config.toml
n_mels = 80
encoder_head_dim = 64
encoder_fused_qkv = true
text_encoder_norm_position = "pre"
text_encoder_qk_norm = false
adamw_lr_other_params = 0.0016
lr_schedule = "linear"
adamw_weight_decay_other_params = 0.05
Rows from block 6 of the text encoder of a small contrastive audio-text model, named by matrix and row number. Rows with one number belong to one neuron. Each number is 500 + 25 x the weight over its row's rms, rounded and kept within 0 to 999. All counts start at 0. Numbers have three digits each.
After each neuron's rows are labels from the 100 texts, of 14976, where the neuron reaches its highest value: "fires on" is the input token at the peak. Only what is clearly more common there than usual is listed. The data: short read English sentences (LibriTTS-R).
# fc1: MLP up (text_encoder.blocks.6.mlp.fc1.weight, 640x320), inputs 160-319
# fc2: MLP down (text_encoder.blocks.6.mlp.fc2.weight, 320x640, transposed), outputs 160-319

fc1.21:515493434565531497517528501522495497490520528561467467506495491497490455454535498508458522459482508529493505475501563524501494484449503495523497511532489539523478488486528463476498471502535495480490504500507485471530464503469499499505479490506465523502546497493533480519550486483502484479504518523459499476471526483504494471478514518564516509485495492491506478469455510500491475491453487493504521464538484500520435508477521497469509524522496507469455493502492493541475513536521420
fc2.21:471548507453495490528505536469498507517515491463564505485512517516570523493486524506505551505495495506485500502497474506483487513510491454539493477493479495455468510512481492495493526474479519502501524501472537531483459513502484474534505487489535513468496517501525544481514549424515508489494482486532481553480489487492526501551497496508476501478499487531504520480495482475546484543503492545456476528477515490494513470491489466467527508490521469487479509505464472506501482492476548
fires on: "that's"; "like"; "but"; "my"

fc1.422:517518543496510466459463494520520506511519506521524477518514523516509517499510475490494496490473550476503452529506468513483486513483486472499521480480529493520479522522487496512477508480507490532505473498481509518495498538505479511465490461517495519460478475483472493523480475512538534539463546499513469514489450514500491511492529511480514468488494564487509535472527461545545532530522514484520520488522465504490519520499496486495530508483506486537494476490488497526459455496491492
fc2.422:486530495496482498495562523453484518514501497508473492523500498484499494479477513445497508516483480515451509452501497496536488444510476512503500505509463489478532506528506478464513510469502512514485548519505427452515501448461496496513545523498492480548464524507499524485510487490491530420506468468490507497511525495519469504498461504502509485471494486485496560525494509466491497479525517470502436492477548509542500488485530506483483490495535534488525521508521496507492525481502524
fires on: "are"; "all"

fc1.301:509506538464535419534520479513475514545485497517482515473473473498514509525464548510473476450517455558496544511479500536559515489439510507517512499519501486524516510525478471560432507483481505504497543472478493503523513502494506518513457515485481488491527521516498434463506546495468508483529482499487494489508523487487477467506502524514506495508530526529543482516497520508501506511543481490507534509516504471491489515493458484492468443524541474481525491498492494511439523506513513
fc2.301:498486492489570494518500474508473472463497510480518454485521486501489486479500467527483504522474532460456480538477490499486524516509529518535537505471531492491485519480490495495515471521512507481486507505468496445473545513549484505467501476474506487479451503504503468527514498510540493527484538518512482476528539546527527512543534502477498482508459531507486525529533486496495513490490510488526520477541505543462492551516504505503515504477458444487509526535521507472466493535470506
fires on: "when"; "where"

fc1.293:470428524485504480487499479505516464504441547460455487549512505526514498509509577499483531497494491496505508558501524464522526470506502478473529467495500500485516517507499480486502489499474481510486500466508503505559488545488494480529541486503504474490456462512470511491491518475468510543479495520510488509516528508522518488524495484516494571510501519508440492454476457520468517503504546494490510469512549470514468506490477480520520554521519501512479512526519494469565478484562507
fc2.293:527539494501510474483542528475523530479560480514551526470495520475491498488477453490527507512502513523482482460478476493527475521510499533500459496462552517492480515460514500530494509528522525487515464533509494495508457509474547510490455506545502532504530526473505528476495475531520529462510500523460512455538503502494498511490519510480526472530485504505521529522519520475535460501487453521518491528499451514513514485517496529487506474485503492490521497454494477492489499540502495
fires on: "was"; "mrs"; "you"; "is"

fc1.625:497519497499524519476548491470502495496466538502491465504511532518547527516500574522518495506524511519477511496500543494478514496503469475518434497511517541515426501525436520470489457497520479459475503511493504510514483501529474488492504470539518456446532459518531479492511510541473511492485517516515506507500497503528484528459521502517499508466493485512483510476490506497498500536529481452496486493502450529548471480508555486471525533477487496495578505495497523511491463495510459
fc2.625:524495481542486461482533472529558474511460466535505509511484495502467506495477500511525450477481538506515510499538491485497519473529503525506569513514494512514516496520539480488484503513522552508475489468470515519549481536486499529513508494504519473551500535446517454476482535463472466514508503563468492485485513455505497492539531502511506475504488541474518519485518461525539538483491508540497527532483465487449561500514505477488514502539468487528467475524482513502508488520527506
fires on: "'"; "a"

fc1.215:480470492454484545469541489508469515513458492542484478512497524452507491493523469459473512485531520526475470483495559474464511508510550492479478488542514503483471479551480469510514512485520485455503565468533476506485480505469505535470522432509512528450526527508532479501452455532494553475482457486523521508464525472541496497496504494534523499503492475544484462477499509507483485523469480544481450507504525477457510516484501501524424529478520518475502512503479470513475478491490519
fc2.215:492540499503508491527508502527506492504523502528516492483487490498493527514488503544521496502484537526485544483537497478480473505525522475519525494555472504502452545465494519515491528450488505495459502535468486519526532510471503508503464548525495441496496476488492502500441530447555460539520525527463532529530525507494473528521459494472521476497449523473521522517488511497511488455527487457522514518469490500525510495477502510499518483546510500491478481497490494548519468498504466
fires on: "'"

fc1.119:508488517475500447483529492527489504485493509480495437473489477555495486472511519513539501525485490538498541493485517489492500464471520505464484530466475485525523509534461465520506538510490515507502528442501482496477519518494471480540512466515467502507489490533477525480506457533486487463460458459490516533488506479497478494472500472516517485489523485461522508513473500425463489512477475467492488484506481523500512515511493486487538502480514488505430467527494488473499503487469476
fc2.119:482473506498499501512497508473495526456496485526472524498504503431499486489469487502512523507481511451492483512503496505507490526504489475496488500540525464479468470464513541468510474541494487465478486527503500481538486520490536547488474533493473523466490473459533437548468553488500527522496510551495520517517501512511517492552519488481496497499491484533463477492496496536547492473496489510513513501511518489483495471521479502509425533511484500494523514435470507519502490495523544
fires on: "are"; "i"; "how"

fc1.518:495499497464463478469484521519469519498466541506530470461499492507470550468499502483528517497492489513499527480488470501523525566483455544465518549516487479514512525554502495469520468463530514432527530449512500486507471504500486471525482498503465530515520479455513494506474531484504537513487505527480477474476457524483473497456496518456444533549467488485468504509499517460506532443528494469535486496511508467549482528540472442514510456497526507505523477509463492531549528498534504
fc2.518:515472464532547533540537463471478539479528458508455501542485486501476490542504492481498481506460490492477487517492516512473492467529550505512494480485474488507483486486492467478506517503492475518478483508519510526531501496477513493477518526481502504455491471547492495503531480551486502470477506471536483504541489488467527516482508442513527497478527467521490468494460498518486507548458517492498514456498507537470510463442501519509475491445457496491529521452511522476502456490497512
fires on: "was"; "we"; "would"; "what"

fc1.529:468482461492497487514498521526537486527518538514548461501491508453490536494506510531527493487495499501518501485509500476508485449482493517482515482483488454469522493523521532499536513512552510494498537529506527463526498494528547486449460468490491499502500497483518476477540537514505515542444519489509478486494546464471462529541508515517499472527490508482461509517493535485504512496465489481509490529464547500544493492486474495496544447483531481515475500506487501508506478525540471
fc2.529:539493543523493511497530467490462503513488466499514549494544499501491490503534558479507470491471513505474518488495518490508505511525505462553483495508477525519442484495455511487461524530466475525480487485485458530477503505493486522509524500459510507490511535520485533542488449496503520482557458513516542505537481495526553485539508506482511508484496498472532496515486489488506519501523512533506465515538436495470495516540533479497530510502491474529477502495516485474501479469472488
fires on: "that's"; "but"

fc1.604:565469476524513447508511462482477487481517528497468480509487553495493496495540490525493549527536481542440475488528491490531525509481527505488501551445534486490537499501492481535474487525472493492499545468493486488516486485437503516505463529484531471532524537507525479495523513533513548482524487483496515528520500439518464442484507519514515488500486492525462495497456503477471525446552489545466517510485530499469543506508517494495517513498519488506464496542476472490498484520517482
fc2.604:471517536508514523521482513520510513558493474505505533501506489481484500493501490477484499519473498484524501506473536485548463467511504491537512468535486472525429503497532554475536529505553553514522487493497490481483518487512509487480507510526477511465529490493465503509487517505471469520461496502541463461492490577505474508506503510462527463502527509477473490480529492503535495571468519508504469461520517498536522509457495497495504506518480516489531471484540549454449511466481513
fires on: "when"; "you"; "he"; "here"

fc1.373:490504489507499481548492491505506485533518507472481489478512496512482511502491527516503522471481497537451507499453469471492513490427539561498494492519512510533478541474469506492467517476515527504508538471492477507502441512494481509468514471525525501498528497537478464526469498482501534455494503526468496533539481468483546510482458545509499479520483521490498523540512512432513495490552476532516536489492547529510499518504527514498480484501477492491503493465496459451500470527510490
fc2.373:528460524485496485475452532500508517494503546516507453506508487502501481493468477493495467544548514554466458526552495480512511486508514509491552504466496476504491483498518543540532492512534466490474499511519496490487517475513503500543537522448434492480482464485490485478524497547520489465541514508508476495494499519561518442539554475503474485506480503486525501461495531512496500489471509457471487480531480443502559510504465469528484501482534509518497510556489487509476521482455523
fires on: "when"; "where"; "we're"

fc1.558:499493528521469470487454509464533510500525516533466487507429506486498493510499487518494504507474475525473496490523529494518478515472509483511490532518522510487531478562532513465472475500461526510454454526489517483517466489496477514533490500522474494486500494490562547532456492490487490472473484534491542489530486503471519512464497548474434467478509524517561497554503495518470544483507476489515488471519486500516538509489506482477519523526482485507493532505470501508494523464501522
fc2.558:511524500513507494509487443486483485453460517494478489502529501475484494497491496469476560546488536461500474536513447522467514481499518518467534539480450523527510516518510473513511497452530512437480530460468478475498476476501468512480529496564512476513513537484513491418522506544541496510473492472520517497462524502492497532520498507553546507479535511488434464508480495474543474541508517490526489516526481440499455502514500486506505478493508502505569471483527489502503487496458484
fires on: "course"; "a"; "got"

fc1.588:477490503481513483512530482475444503516475526455510528482485519469453511493506563509479507473518563496471488483517513458514511524484509484508488494460494504475498468478509506520516536503508480508509528481486497470482474502490482529497501503515483521461457534478527500504494498536495493480476485504539484510505481444509498516489521510490548478447482501500521534496532493521470527524468499460507486474521498481536463493523485509526487488481483493528522474479479486526447536469498542
fc2.588:493491517498482486542508466527529498502535469475497507539471478475480462531506495476483529546493522507505478524491487501525490469522459501487508507572488474540527524513487511485494488522476509516489485528511519484510524512513557535495519507515513485515474494479497514493481536522500546509505503539520528504496502517508483468513452561531474524500514553492456541440509537467512491499498500477505506499529537517479518499465526458530503504503468506485515532509507521494498495533527480
fires on: "are"; "how"; "i"; "have"

fc1.161:462493500483539488528468539519567511547458491510488518483498491479452524490550518481485510429482520478503465495432529538540479518481501497447569500481474490539480517490506520529500497482492471498495489528496500468496540465490497481454547509486507482559504522492557504509509519530526503474455503525537520495488539489469472531492512478518494499501520502523474508462489489485505497526484490476502519508481523484499524532488534466493505525468511488523495527449528529489491522454495468
fc2.161:503509504511478541463510479466441484474556512514483485536490489504468494503478522490511509532491466490465558502535448500498566519515501509524457487504520500526490468497509492483491485500499477536515502477524515547478494521513502500520508501513488548447484486513482495497485497468494494469513541493495536444490433518528536493478478528432463496511518534462520510515497471485481524513460480509480512543494524522505459530516496514474520496527506503510478473512498459534488474513461510
fires on: "when"; "wish"

fc1.194:480499463526547530499453480513476514560517504475497489535543514467521484529476454487501496542517508526513504538472476515538516499528508524534470484532500486471520518473486499503482494529496499485458500532501509491478497533522531501496501512492472522501500566493498489484513507453494488503492462449489500452481532483505501488508534487455524496503426514486518496501497506533490453554491473496474498486508491445489481484513494480505493479493488485531554504491495460534496490510522464
fc2.194:517514512450470475503533510486508504483474506516503439513501508546481504494485529545522533450519483480504490488518511480484476525483536474476521475483544512514462490498499519516513505480529512491510493512537487486574487472520481488505479459499523484477500444462503476519450498546481482525522517504530476522485456493475490533522455481529475516484557511493480511480501504469492499476542503505511494512459476502482505514476496542493527538501478459454433492507509528479522460483510514
fires on: "you"; "he"; "see"; "she"

fc1.330:481505495480526509468499515534535493468524500503492493490480526530506547460510509512473510489460528514531508517516477523515486472503470477481538502459510525524525510540500518498485487495492555462463505498518471548498491517489458510491471514509455509477507504502554470517499516527503537528488551511490523470513492503512481482505481512488505494522507478517499496520516458461530510508491495505477465483461469489557488499518484530518493509505463508529514497518520463510546514492489513
fc2.330:482542494514507500507491507502497482522494529479493520466498541491482533494472517502526516510531486468514487527483566452530529534578542536524521539466527524516511485491483425523517470486508483525529500512457484452498503469551497501470503443516485528497496513509483506466482493488461519473503524497492523511482552493518467549519545480527509484491487522475470508559490545543490517484555518494493502476535520466510494523521504489510511452475486518502538447512494542453488482463505504
fires on: "'"

fc1.303:523454524523453497521537489457517459490507528469510433486463530499459515450485500546574501494535470515478515499521514516484481484520550534545506473492478480493471483518484493471544507473501464501531476514493458488480485527498521502501505496506484466510508532491486488539465504512498489528495463521512507464476484510524543501518491516460482502469496532478464530509487486482492482512547509538484529475484516457488498495523512514473489494497480486512527489461509522509489526482500476
fc2.303:535547487482495524503517571475493525478463492510468497532524493491510487488502491530511545528511542527517469454481516459518503485528493488542515473528496454532467525483468478518464508478500486497468543503493517472540534475509487510531472486526540531519500480518540494479535482493477493536512508528451489498510569508513471538490519545511495498484485501480506495494472511470480495483492505534492503516478464501516482533502486517530495506491488513547520492510506514528425490480522487
fires on: "was"

fc1.473:475494533522475497509498431511517516521496520508490480479472504484568492516488504479484539494515496531507536518524515524507475482512518488497511481474495539519528510485520488464523534486510525498483527473501490492518504463459516527487487517460536489510512497450524455491545454546488504504484490522489507469457534535479510538512447497454526514488511497467505487484522480540488502548547508471522492533492497520464515489481476510540477486476506500466542575517535488529484517509533515
fc2.473:502540514482553470477504506472483499489500462512501556492516490498477512479519521524502484467518486531488468464523554472475505514520488503490485515488512483491495503532509522508503470529490508533491502497540476479490479533509473518525484465493480484532532501506453534519472488479550506502467497471484539489534489507539475488524511497566495489483459474531493506476532518523517467472498459533485511511512493500478462520514522475441459509539510519511505470478513534489470497476471485
fires on: "was"; "what"

fc1.29:479549500524505496511479507501536496496497448537516497479499487477514494525523519461484514510465538525490501506560524492496522476491503499517529513459481460524489457512514501517471484495517514515506531512519444533525512486475491461497492503568485497481516512544516511488480515494564522486514486488519522444482511541504482472502531514457470507478460512513505522532526492498520460518515502498465511469510501488454479493469413543518484527518459493473550488513501469477438510513507522
fc2.29:511558470491518448511451520493493504512524492478541491499489480550501476511481480546496505512487512561523496535497497546481527471521510486508513506494519479508517531496513508486522486544526513482458489495482534473514508484503496546470549476469509529489497462477496502483534504491545495482498499498533494508548541518518487508465500504481543478483467522463493480504490542494516501463484458483522501476538467518482542499506534533499515472537488539512538532495471483500558508432467459
fires on: "course"; "put"

fc1.410:450550491495441528495505488505499512548473483519482482450528483494529492477489506541494497507461480439495515472511515518529488495569485504481503548493538447523514519481439484514483491506462488492493530504450455473527498502466447508529513481500508445519545493509501505498541523477522472512512488536484504488490527519475493479495504460524471514511508489462477484493481482490499508515493491477486523493516497492513496495493539524478485521521481526492480467492507497464504487469521485
fc2.410:519503491463510464485478510465520480466546528551497530526427492480483517533467494491492485503535519534514520519488487511496491529466491444512518469510457510507522507511508481478489490497517493489507475528506525508494564494542533469519498504466485526479510478477489479534517502490475476463491526449526531494484470479511481524529515536467486485522450469544518467495513554491498491527505521479479498512494524524497533482463483488535525486527483525487563491510488524523490522491492416
fires on: "not"; "man"; "now"; "men"

fc1.207:492490535529473504513479524493493477572506480453472512495525472488538475490512522493501525492523522494512482534554550514484489502472482487475481489479494459520487530472535483550540488486508548525519513506523495486543458517519463506538514451494534503460537563513496494486527519507519521535515537485460477488550510493521473498512509525502503538469491513495528444494508484529515458487521500448454482509477484499477497508531472498508493519487561522496521506534480507448463506531500478
fc2.207:509494516466542501502527475543474508435504523533496493501462499478481496517472457528487471499482468486509507486426496496528527485517570529518480531507528513466504490498455529471492540482518446459485446497460518521483542469460549492490480545550462454530522478513455505541508488502485481487468505490492533514478498532524536518490490500508508458485533521514486529495489513482518500515523491504533553475513545500496520477485511490507506514555458525528477518460509479492518497496518545
fires on: "you"

fc1.391:483486470496489505526534492461471497437523536492476454539499467500506516455450512517473487465485507496521555515513484493490492463490506495558496536456512488479473483488476513492504504521444477534501519503524512494480483467521471498481528497544534481483523492517555493457503487492431512483458460511486501465481462497493503523502476483482489545484497506488510528552485512491493477511515492483514503517514474498517517485542494522494535508460513514454526540513454508495500482498504443
fc2.391:516487484513534484453489525492506490518498454503518526485517502457471518501510440522471548492493489447490460518495501489513447488517508456497507462520490514525500482503532476476465499491471469510496481504464482442556470526456516500526463471477504462487479517508456486536504529495509531525515508503445478514465515461502513490517474485497494468517516465495522488522519513511488537506522492490464495501543519484507482445514499483509469494519524485513500478449532508456492501525502546
fires on: "not"; "like"; "it's"

fc1.386:544490532520524521523514488493476439503502502521499490501477556490487493519544531501528535488517487534529535474511539469527540506525458439487520540464496480510535494518501483474554532480491491505495472469501504498511489502530510506503518519538473498500453523498513475491554445496511499501459503511502531486517502503520519483498525546466504482526494489507488509501532484493504461445500486463455506473522494484566509464522488497480545492525559518529509517474519487481440520503501519
fc2.386:490500465547484484453501513511544504472489490515515480488497456516496484522491512476473451497533514497510439542476486484473471484484507523479484502517490493504505528495495523521499490519477519499493542475470510505485480521481494500522510466477526552515506503510483509510488547501519459492558509499467475504483506519474508508527512481542523483428500482520509510484434508473495508536529488504551505483485505507492498467492478482528426474529477483463515484531516487516473466488482495
fires on: "you"; "of"; "were"

fc1.438:467512471529449510457461519501533500510513502554480464475491519535510499516550507520487537510522503531462441497455483531521458490515491538498477500484512493508499509569483516543503509472511518489550489513497485508490501520519487506477498510483476493507513547506466507461452487492493514501471536512461501474484505484486504509506506507511500466499516470506503497560475508477481487485507497459488498477489443500532548495514494546459521536507560522453508490489507535464489500516536470
fc2.438:475475474501525503518555513494482531509484506472513491500498509491545523467490491496507444501526488509518505504551497473503492527504542503476483489517501496496492464521492471505500524503481495493481530495524503465473507521468448483516512463506502515502535452494534487529542462504482458525481476506473525552561478485542534499472531446522477476506527519505485510496491468494502540468488520512495494494526473504503483479477543514540476480447492531535510535537498452490477490534482540
fires on: "not"; "yes"; "besides"; "now"

fc1.575:449501489482506524481523510469488491518472451528504477476488472511518515493518503507487511470493508512492494518477504504468482513516550517503520500555476472471489491521513473498499525463528544540500551552520485564533517482483489479522480485486479502541489453508470457495511543510514542459438487505462483508527517490507476495509501493516531495508492487560511526523495494502551488515515562477530461498552516513516506450513504542480478485539486488492490496485505484508468521475527510
fc2.575:501506521485528540523525501527517505501524462465502486505499541513534512503482470533484485521538517513476533509529483487520534529504427514494510471510520549517520506506489473515479465520452550491532495478504508519522502522518511463542545514498511493492533506437558524508471538453518495498503492509518477513505506521495492506504507527500527512467488557499451464478486526518494497507528529519494507507473497468472489482493506480483509516495450511490482490490494492515531486499503427
fires on: "said"

fc1.513:496496569482507468499519516473489527523499505522513513504486465494527460510510534515471553484508557514506518510460531482549504467537491525516518485474440518504484526505475510491527507492482453490464441536477502513436449503507498507477488508527490520463476497498502501485511522495526492495493493502497494473459534530480517532539536531482497498489480475480499508531480565504488469476488459506517462501495502528489490511500497526477546508499504498485523526499499483485445517488477496
fc2.513:487494487533497479527501499532495485461536464469530526433537527493483492487470472473492447511466454518501517499554455507498498504497493484492508514527529513499497511493492483494452518524493514526509533479505471494540494472501515530517493508483473471529525499508499469502481467500534496525483543480542523489519480466502499493509485475510489510481505513483477562460530503517478493500520507482522524464547497469529537484542464500515486457525542532507512500466507503518478500496507477
fires on: "are"; "my"

fc1.462:511505467506501487491529469502511533517514512517510544502493471556481538518509489524517538475524511518535453502506523507522503463466477514508499504446512491493465503490488486469480467519526527500429500495475502447513481502490508463517497486517468454473494518505518461474483491525493530536459497504494518495454518507535496499538517502465522445557502499516493499490513511444432515476490467556485499492477494496507528471510485501527492507510481489525462497553502431473491495505535480
fc2.462:511535484475493484469490484464501508522495499488461510484508503518532482493477521441509523490529457466498497497486499471516547529480538487509518548503487478463532481506517525515497511485500546492508543475486476492495528511478443524487516485541509514481531499489470443503513505459485472547544469448528486544499480543490482530459470531493563473466492460528425472542544546504520512519554535492484477519515521467559546504505534511436494521514487490496508504521551508490496509542493499
fires on: "when"; "we"; "wait"

fc1.95:517462501517549514497454531515508470540548516473486444528500480517474479480510514486523469534475501493456451479483508542504474532504540500472484505514507512507467541500560501489515471464488522486505476494501508482523482505513448507520493497467525514482496510492491488493458470531460473489522520498500539523481449532471541535518501510517509487499517468487458482460478489477481494482525538521514466511521489461523545485534507472501488493505540520518476523527518508522461501511501514
fc2.95:488509509515508494514471483525463497481460476519480548496514496520475508512502529531448495469513518443469525555511502512489522501489470476538536531513499493498502469515463551517541522508511521499447520477485477496503481497490513513489499506487476496519528473494521460475528582493491492492510459489510493503496493481497500481490512468508488460498496472510559571505500464515509514500477524497468469527526566511486462532478488523458489541493502506457445485455484490466487519500490467
fires on: "you"; "he"

fc1.193:513483505515486563501486530509468474458504492484474537480503509551488474463493505499524516475506478493513518480533484453504500477482462504473517453490502518550486542455482533519514468530481546505500485496472496523558545492472452477524474514465490505490475489490490499527472457528459538493500459510521507500469510472484517502470538488539517453517488469497542491475506493484490536485520496506492497473457490486484517485475533501509502493467529505532536497547499493457491464494466503
fc2.193:493517503520521481499524500455503482472489492463517519563480493490496492546505510501491483495463490502467456465509524548512520513483560488515548513503526487465479453538474480509474500436513494510471499513509511522477475533533526479501508520522488482430506481494466514491479558524498495465527526489474513491529480545505525468546501518478495521484516466519508524518497511457490466501482520470476521478511481541480521480527445495507477556497497497487476547464464496504500523496508502
fires on: "was"; "wish"

fc1.350:543517509508470523454502523492477449474525526504533477507493501503486510451540525473480508496512524481518498484560516555474525526505551529495489534557531506528480516521527508454483523481517576518501508501493511515480502510481496473512461489562452512500478526497458489498493523468453479532439453442545535488538505514495485489512493531511475483501493478512538543514492478479494479495485520504502453476450545506498501485502503494484530506514489542505562502516517528482491506490473485
fc2.350:499453481502514507490519506525518533556524516498453486482489499551521494499451472496511500465467496501518462528502462478601480491479521502505493492467486524498502484482498485512524542480511468520507495535507513462495514522536451474519494556478510505486503541520493491533491492538538532523520526522510510477521495504479504500513481520474478506548521523484474451456523482496496499507504521448505525481513475492520532494513467504494475517539478465496519537500523501517485447551535488
fires on: "course"; "ah"; "i"

fc1.131:503480515492450481507493439465502497525490522469488505501509549459494541439453511470482463533506528476490519510521518518551489495529524494461510504480514522515492536471502536535515512497553513494481485457494501524477505549537513524550474500530488518462493492494510505500529487539474516492476508461499523490442500494456490549502509546541503497485514511516438504525466484461489561533478513526493519479487504508507498538520518564537502529534509498484503539477506513466465487497493513
fc2.131:471529534499485499455518496482526501489483520491486470527501509503512509539517459514486492506535516522520492474518465531466523503472517504509466527506509491526502473474545488470501503484454538487511525567492467494481488479486508496498494478459511491531521529511482466468450531462564539498434474496497536500522519575508456481492504485444535519529475527497514504464539458521514513506500497513484519523525496499469482522486545470499465513471485521511500485501508520563513522470465508
fires on: "you"; "he"

fc1.48:519457528465437486456521479513541506522506482517474488511481488533502506537470527513479490497483521490506482549463504482511505484497510531475463537461510505463498484514479516527468506508486464476510538538522523531507493521509482473536502476503534490523489500472539496499536445519489489472516494539474499473490490479484462476505525478472493487532511523511429491475463498489527499497539495466518542473509496502533517522523484541509529529498509488477505560488455454464468508475448470
fc2.48:526505504519527502524480505500488450523490537521491532495500558491510518475480501460516500511515515510501533463521500522470497529486513467480488514550526501504513478484514489447526470481505537494547451496519503521502452493494509454448494535527488545474478548496458488532469537465496518558555513474542493509469455497485522521548510535476517501472509500458557477524487480514492477533488501532487495503530491483508479528479496540522479531503506487467476492517493521543542505493488477
fires on: "you"; "see"; "saw"

fc1.190:544510530544480474503522508458469476526499502523438494508467483514471498521520476490441473540504505497514474469490500472490485494486492507500533519491512521489521527487459494517489541526469477490489518549455506462465527509501498500487556499468465472489479530490481491517522494545497502545528507533454438512516468499503497488497532485500521506509523516480459508511525508528498537447530557482542474491483497530517519496519483472517529518476487486526534536501511514476488524497497525
fc2.190:524510462461508555518495495510508552472496527504515501467499513506472505476521472513538519440481485475516511507514484521520515511507515478477458512525487493535501524507560494473467492475526516524517493483555524514529471498503554456480473491540474504438546440521491533511475507471496492462498483500475490512521505489475464516470476562522509516518467515525494522503470476493507472575489460484471524519513477486527467526503465525515485476523506514478460487502502495526505526505463489
fires on: "said"; "what"

fc1.614:509472509481550441496533505523472520482498547495531485528487441543475489516509530535460503540498491486514498520517475507503466538503490509499510491533493519499492493536515490474524488488471513542544537534472453491483489532476502559511517528511509479509529514504459492496496589514497519472482469525478436522534487498497484529507511513510490482499456505480493526533479500468516539455473496487481498478503533500510531508511506522481493492487476492532510533509489517494520506471513472
fc2.614:486497472498465501488485510467477485501504480502490522486495501479528490507529493497521500504489511510455492510506554524489452487532515495510467493475488516448492554498521493534491510469483416476487528460510520505513522489469562487450487526489483481490503505511568536494516523521499520517488476485475509483515492478550530463464519520546487523532544555560532498479547517527478510537507506512432564493512506478497522503464470470523546494468508494529472518453528530543480533538537547
fires on: "are"; "a"; "said"

fc1.342:474554476507441493485521540491486476499502517501469538521528487505505480466498546491533496501530520485527509551537484506499499546503547502498504498461510490496501492502564470472530499490471527486513559489542493458515489507521512517484528490522487493519507538456494495506474554544486488482515525498495474510478464488477506454517525486471480538446511496488444551449509484521462475483511466469518502493469483495549482524509476561523501530549551557505516505497516480491475500479484472
fc2.342:513450471511524441491493506504482487464487485487507506471472513520464523510518493505508505531494489462483510504500552488511475460501466505474478467492509483493481522498449517474489494483528532512485477490499522534485470462464426482486489486504494525499492479538546510508519468493519570488494496457534494466472497510496439491475523479507529506509469499519493422539515502474560516515520521494485510515494521477492473449481491466497475477490492463476507505463499497474488508522485502
fires on: "'"; "a"

fc1.623:498504530526518466505470535489483489517513514506464551503525460575466509504513505556474509505484479506491513488520538495478470472505455553488492480503483474515482514477528480529500473546456511513454525474538496519514500536497471484494483485459501498468504459530460484471541469509521512497488503471491505499518457469491474486524543498498554477497503523481517549567514542483526504468489550481529502521476520462471505497463522529541525497482502498502509528549541538530483498461499499
fc2.623:484505478471495518476489506541507502494492500498456476499457510499518518481461538452534540474507534481502456514505519550527494494510519460490499460512508483470513513519472476501468534475515473495509509500479521547503534512503482446450498474528504511488496535511503529499455494475501481488459499478515435513471515490514551505475487500482528439499484510517483503478460482513479474478508467528514472484504497565517495467513472491515460514515523464508449498470501465503493542517483513
fires on: "said"; "the"; "this"; "stay"

fc1.580:486500488488517512501483516533483514507469521517491547547495514532480523489434459496509491563519542511472532498504484508472489495486509499519520514525527431503518563460483470510523521532501511540482502486518504523554500553502542486474486505484524533526453516475528536505494516495479508515498452513444512491472560525505541500495536505563480522481511469525477492542493485533488502483488504533500514522515498500549523501491502512535488549551488509523482499500523507474465477506503464
fc2.580:495524483491494480472492467515518484516553516535427470479485488505552469479471531503459528475515511470513552524479485501508535523459516575527483470534528529511460497514500536508538490481491543483542516573524503459500521461523474465517504509460494470503510496556457478490499495499516507507538502481496517471493480516446474493474501497486511509488473512488487520542475444453541479518468496523511533497483490452500493455509518534484488507470553502496509494525485520490504516500484500
fires on: "you"; "knew"

fc1.452:479483508504520491513501507508494495511491503510450551514503525520498495465460470492507469535503445526497530496498493476480463537464502488502468524507487504445486447517497487507481474508499460476458495524478488528540516464499507434535512526522427480513515476496497460495473463496497497528505491489531489501478502505494507483473478495476488507481477473507465513529523457465502504462492483520487517470496471519504514521535478509509505495523519525486526495545523468472527492517478504
fc2.452:450508521504474498519477518522503523506471501503538494497540514489512481497514538497505506494493507508502514507489550575508522468503485518513490517478501487527491557536554482506484497538493545513536509522465489460521508538486462496468496466500540515490479480494463497516488534527516489488525468516492479486511484450532484513475545503545471463479503514458506448499474503492504462532495515478517458495475457508500508472510513518527480494479491468520503495466505505524465514534502520
fires on: "'"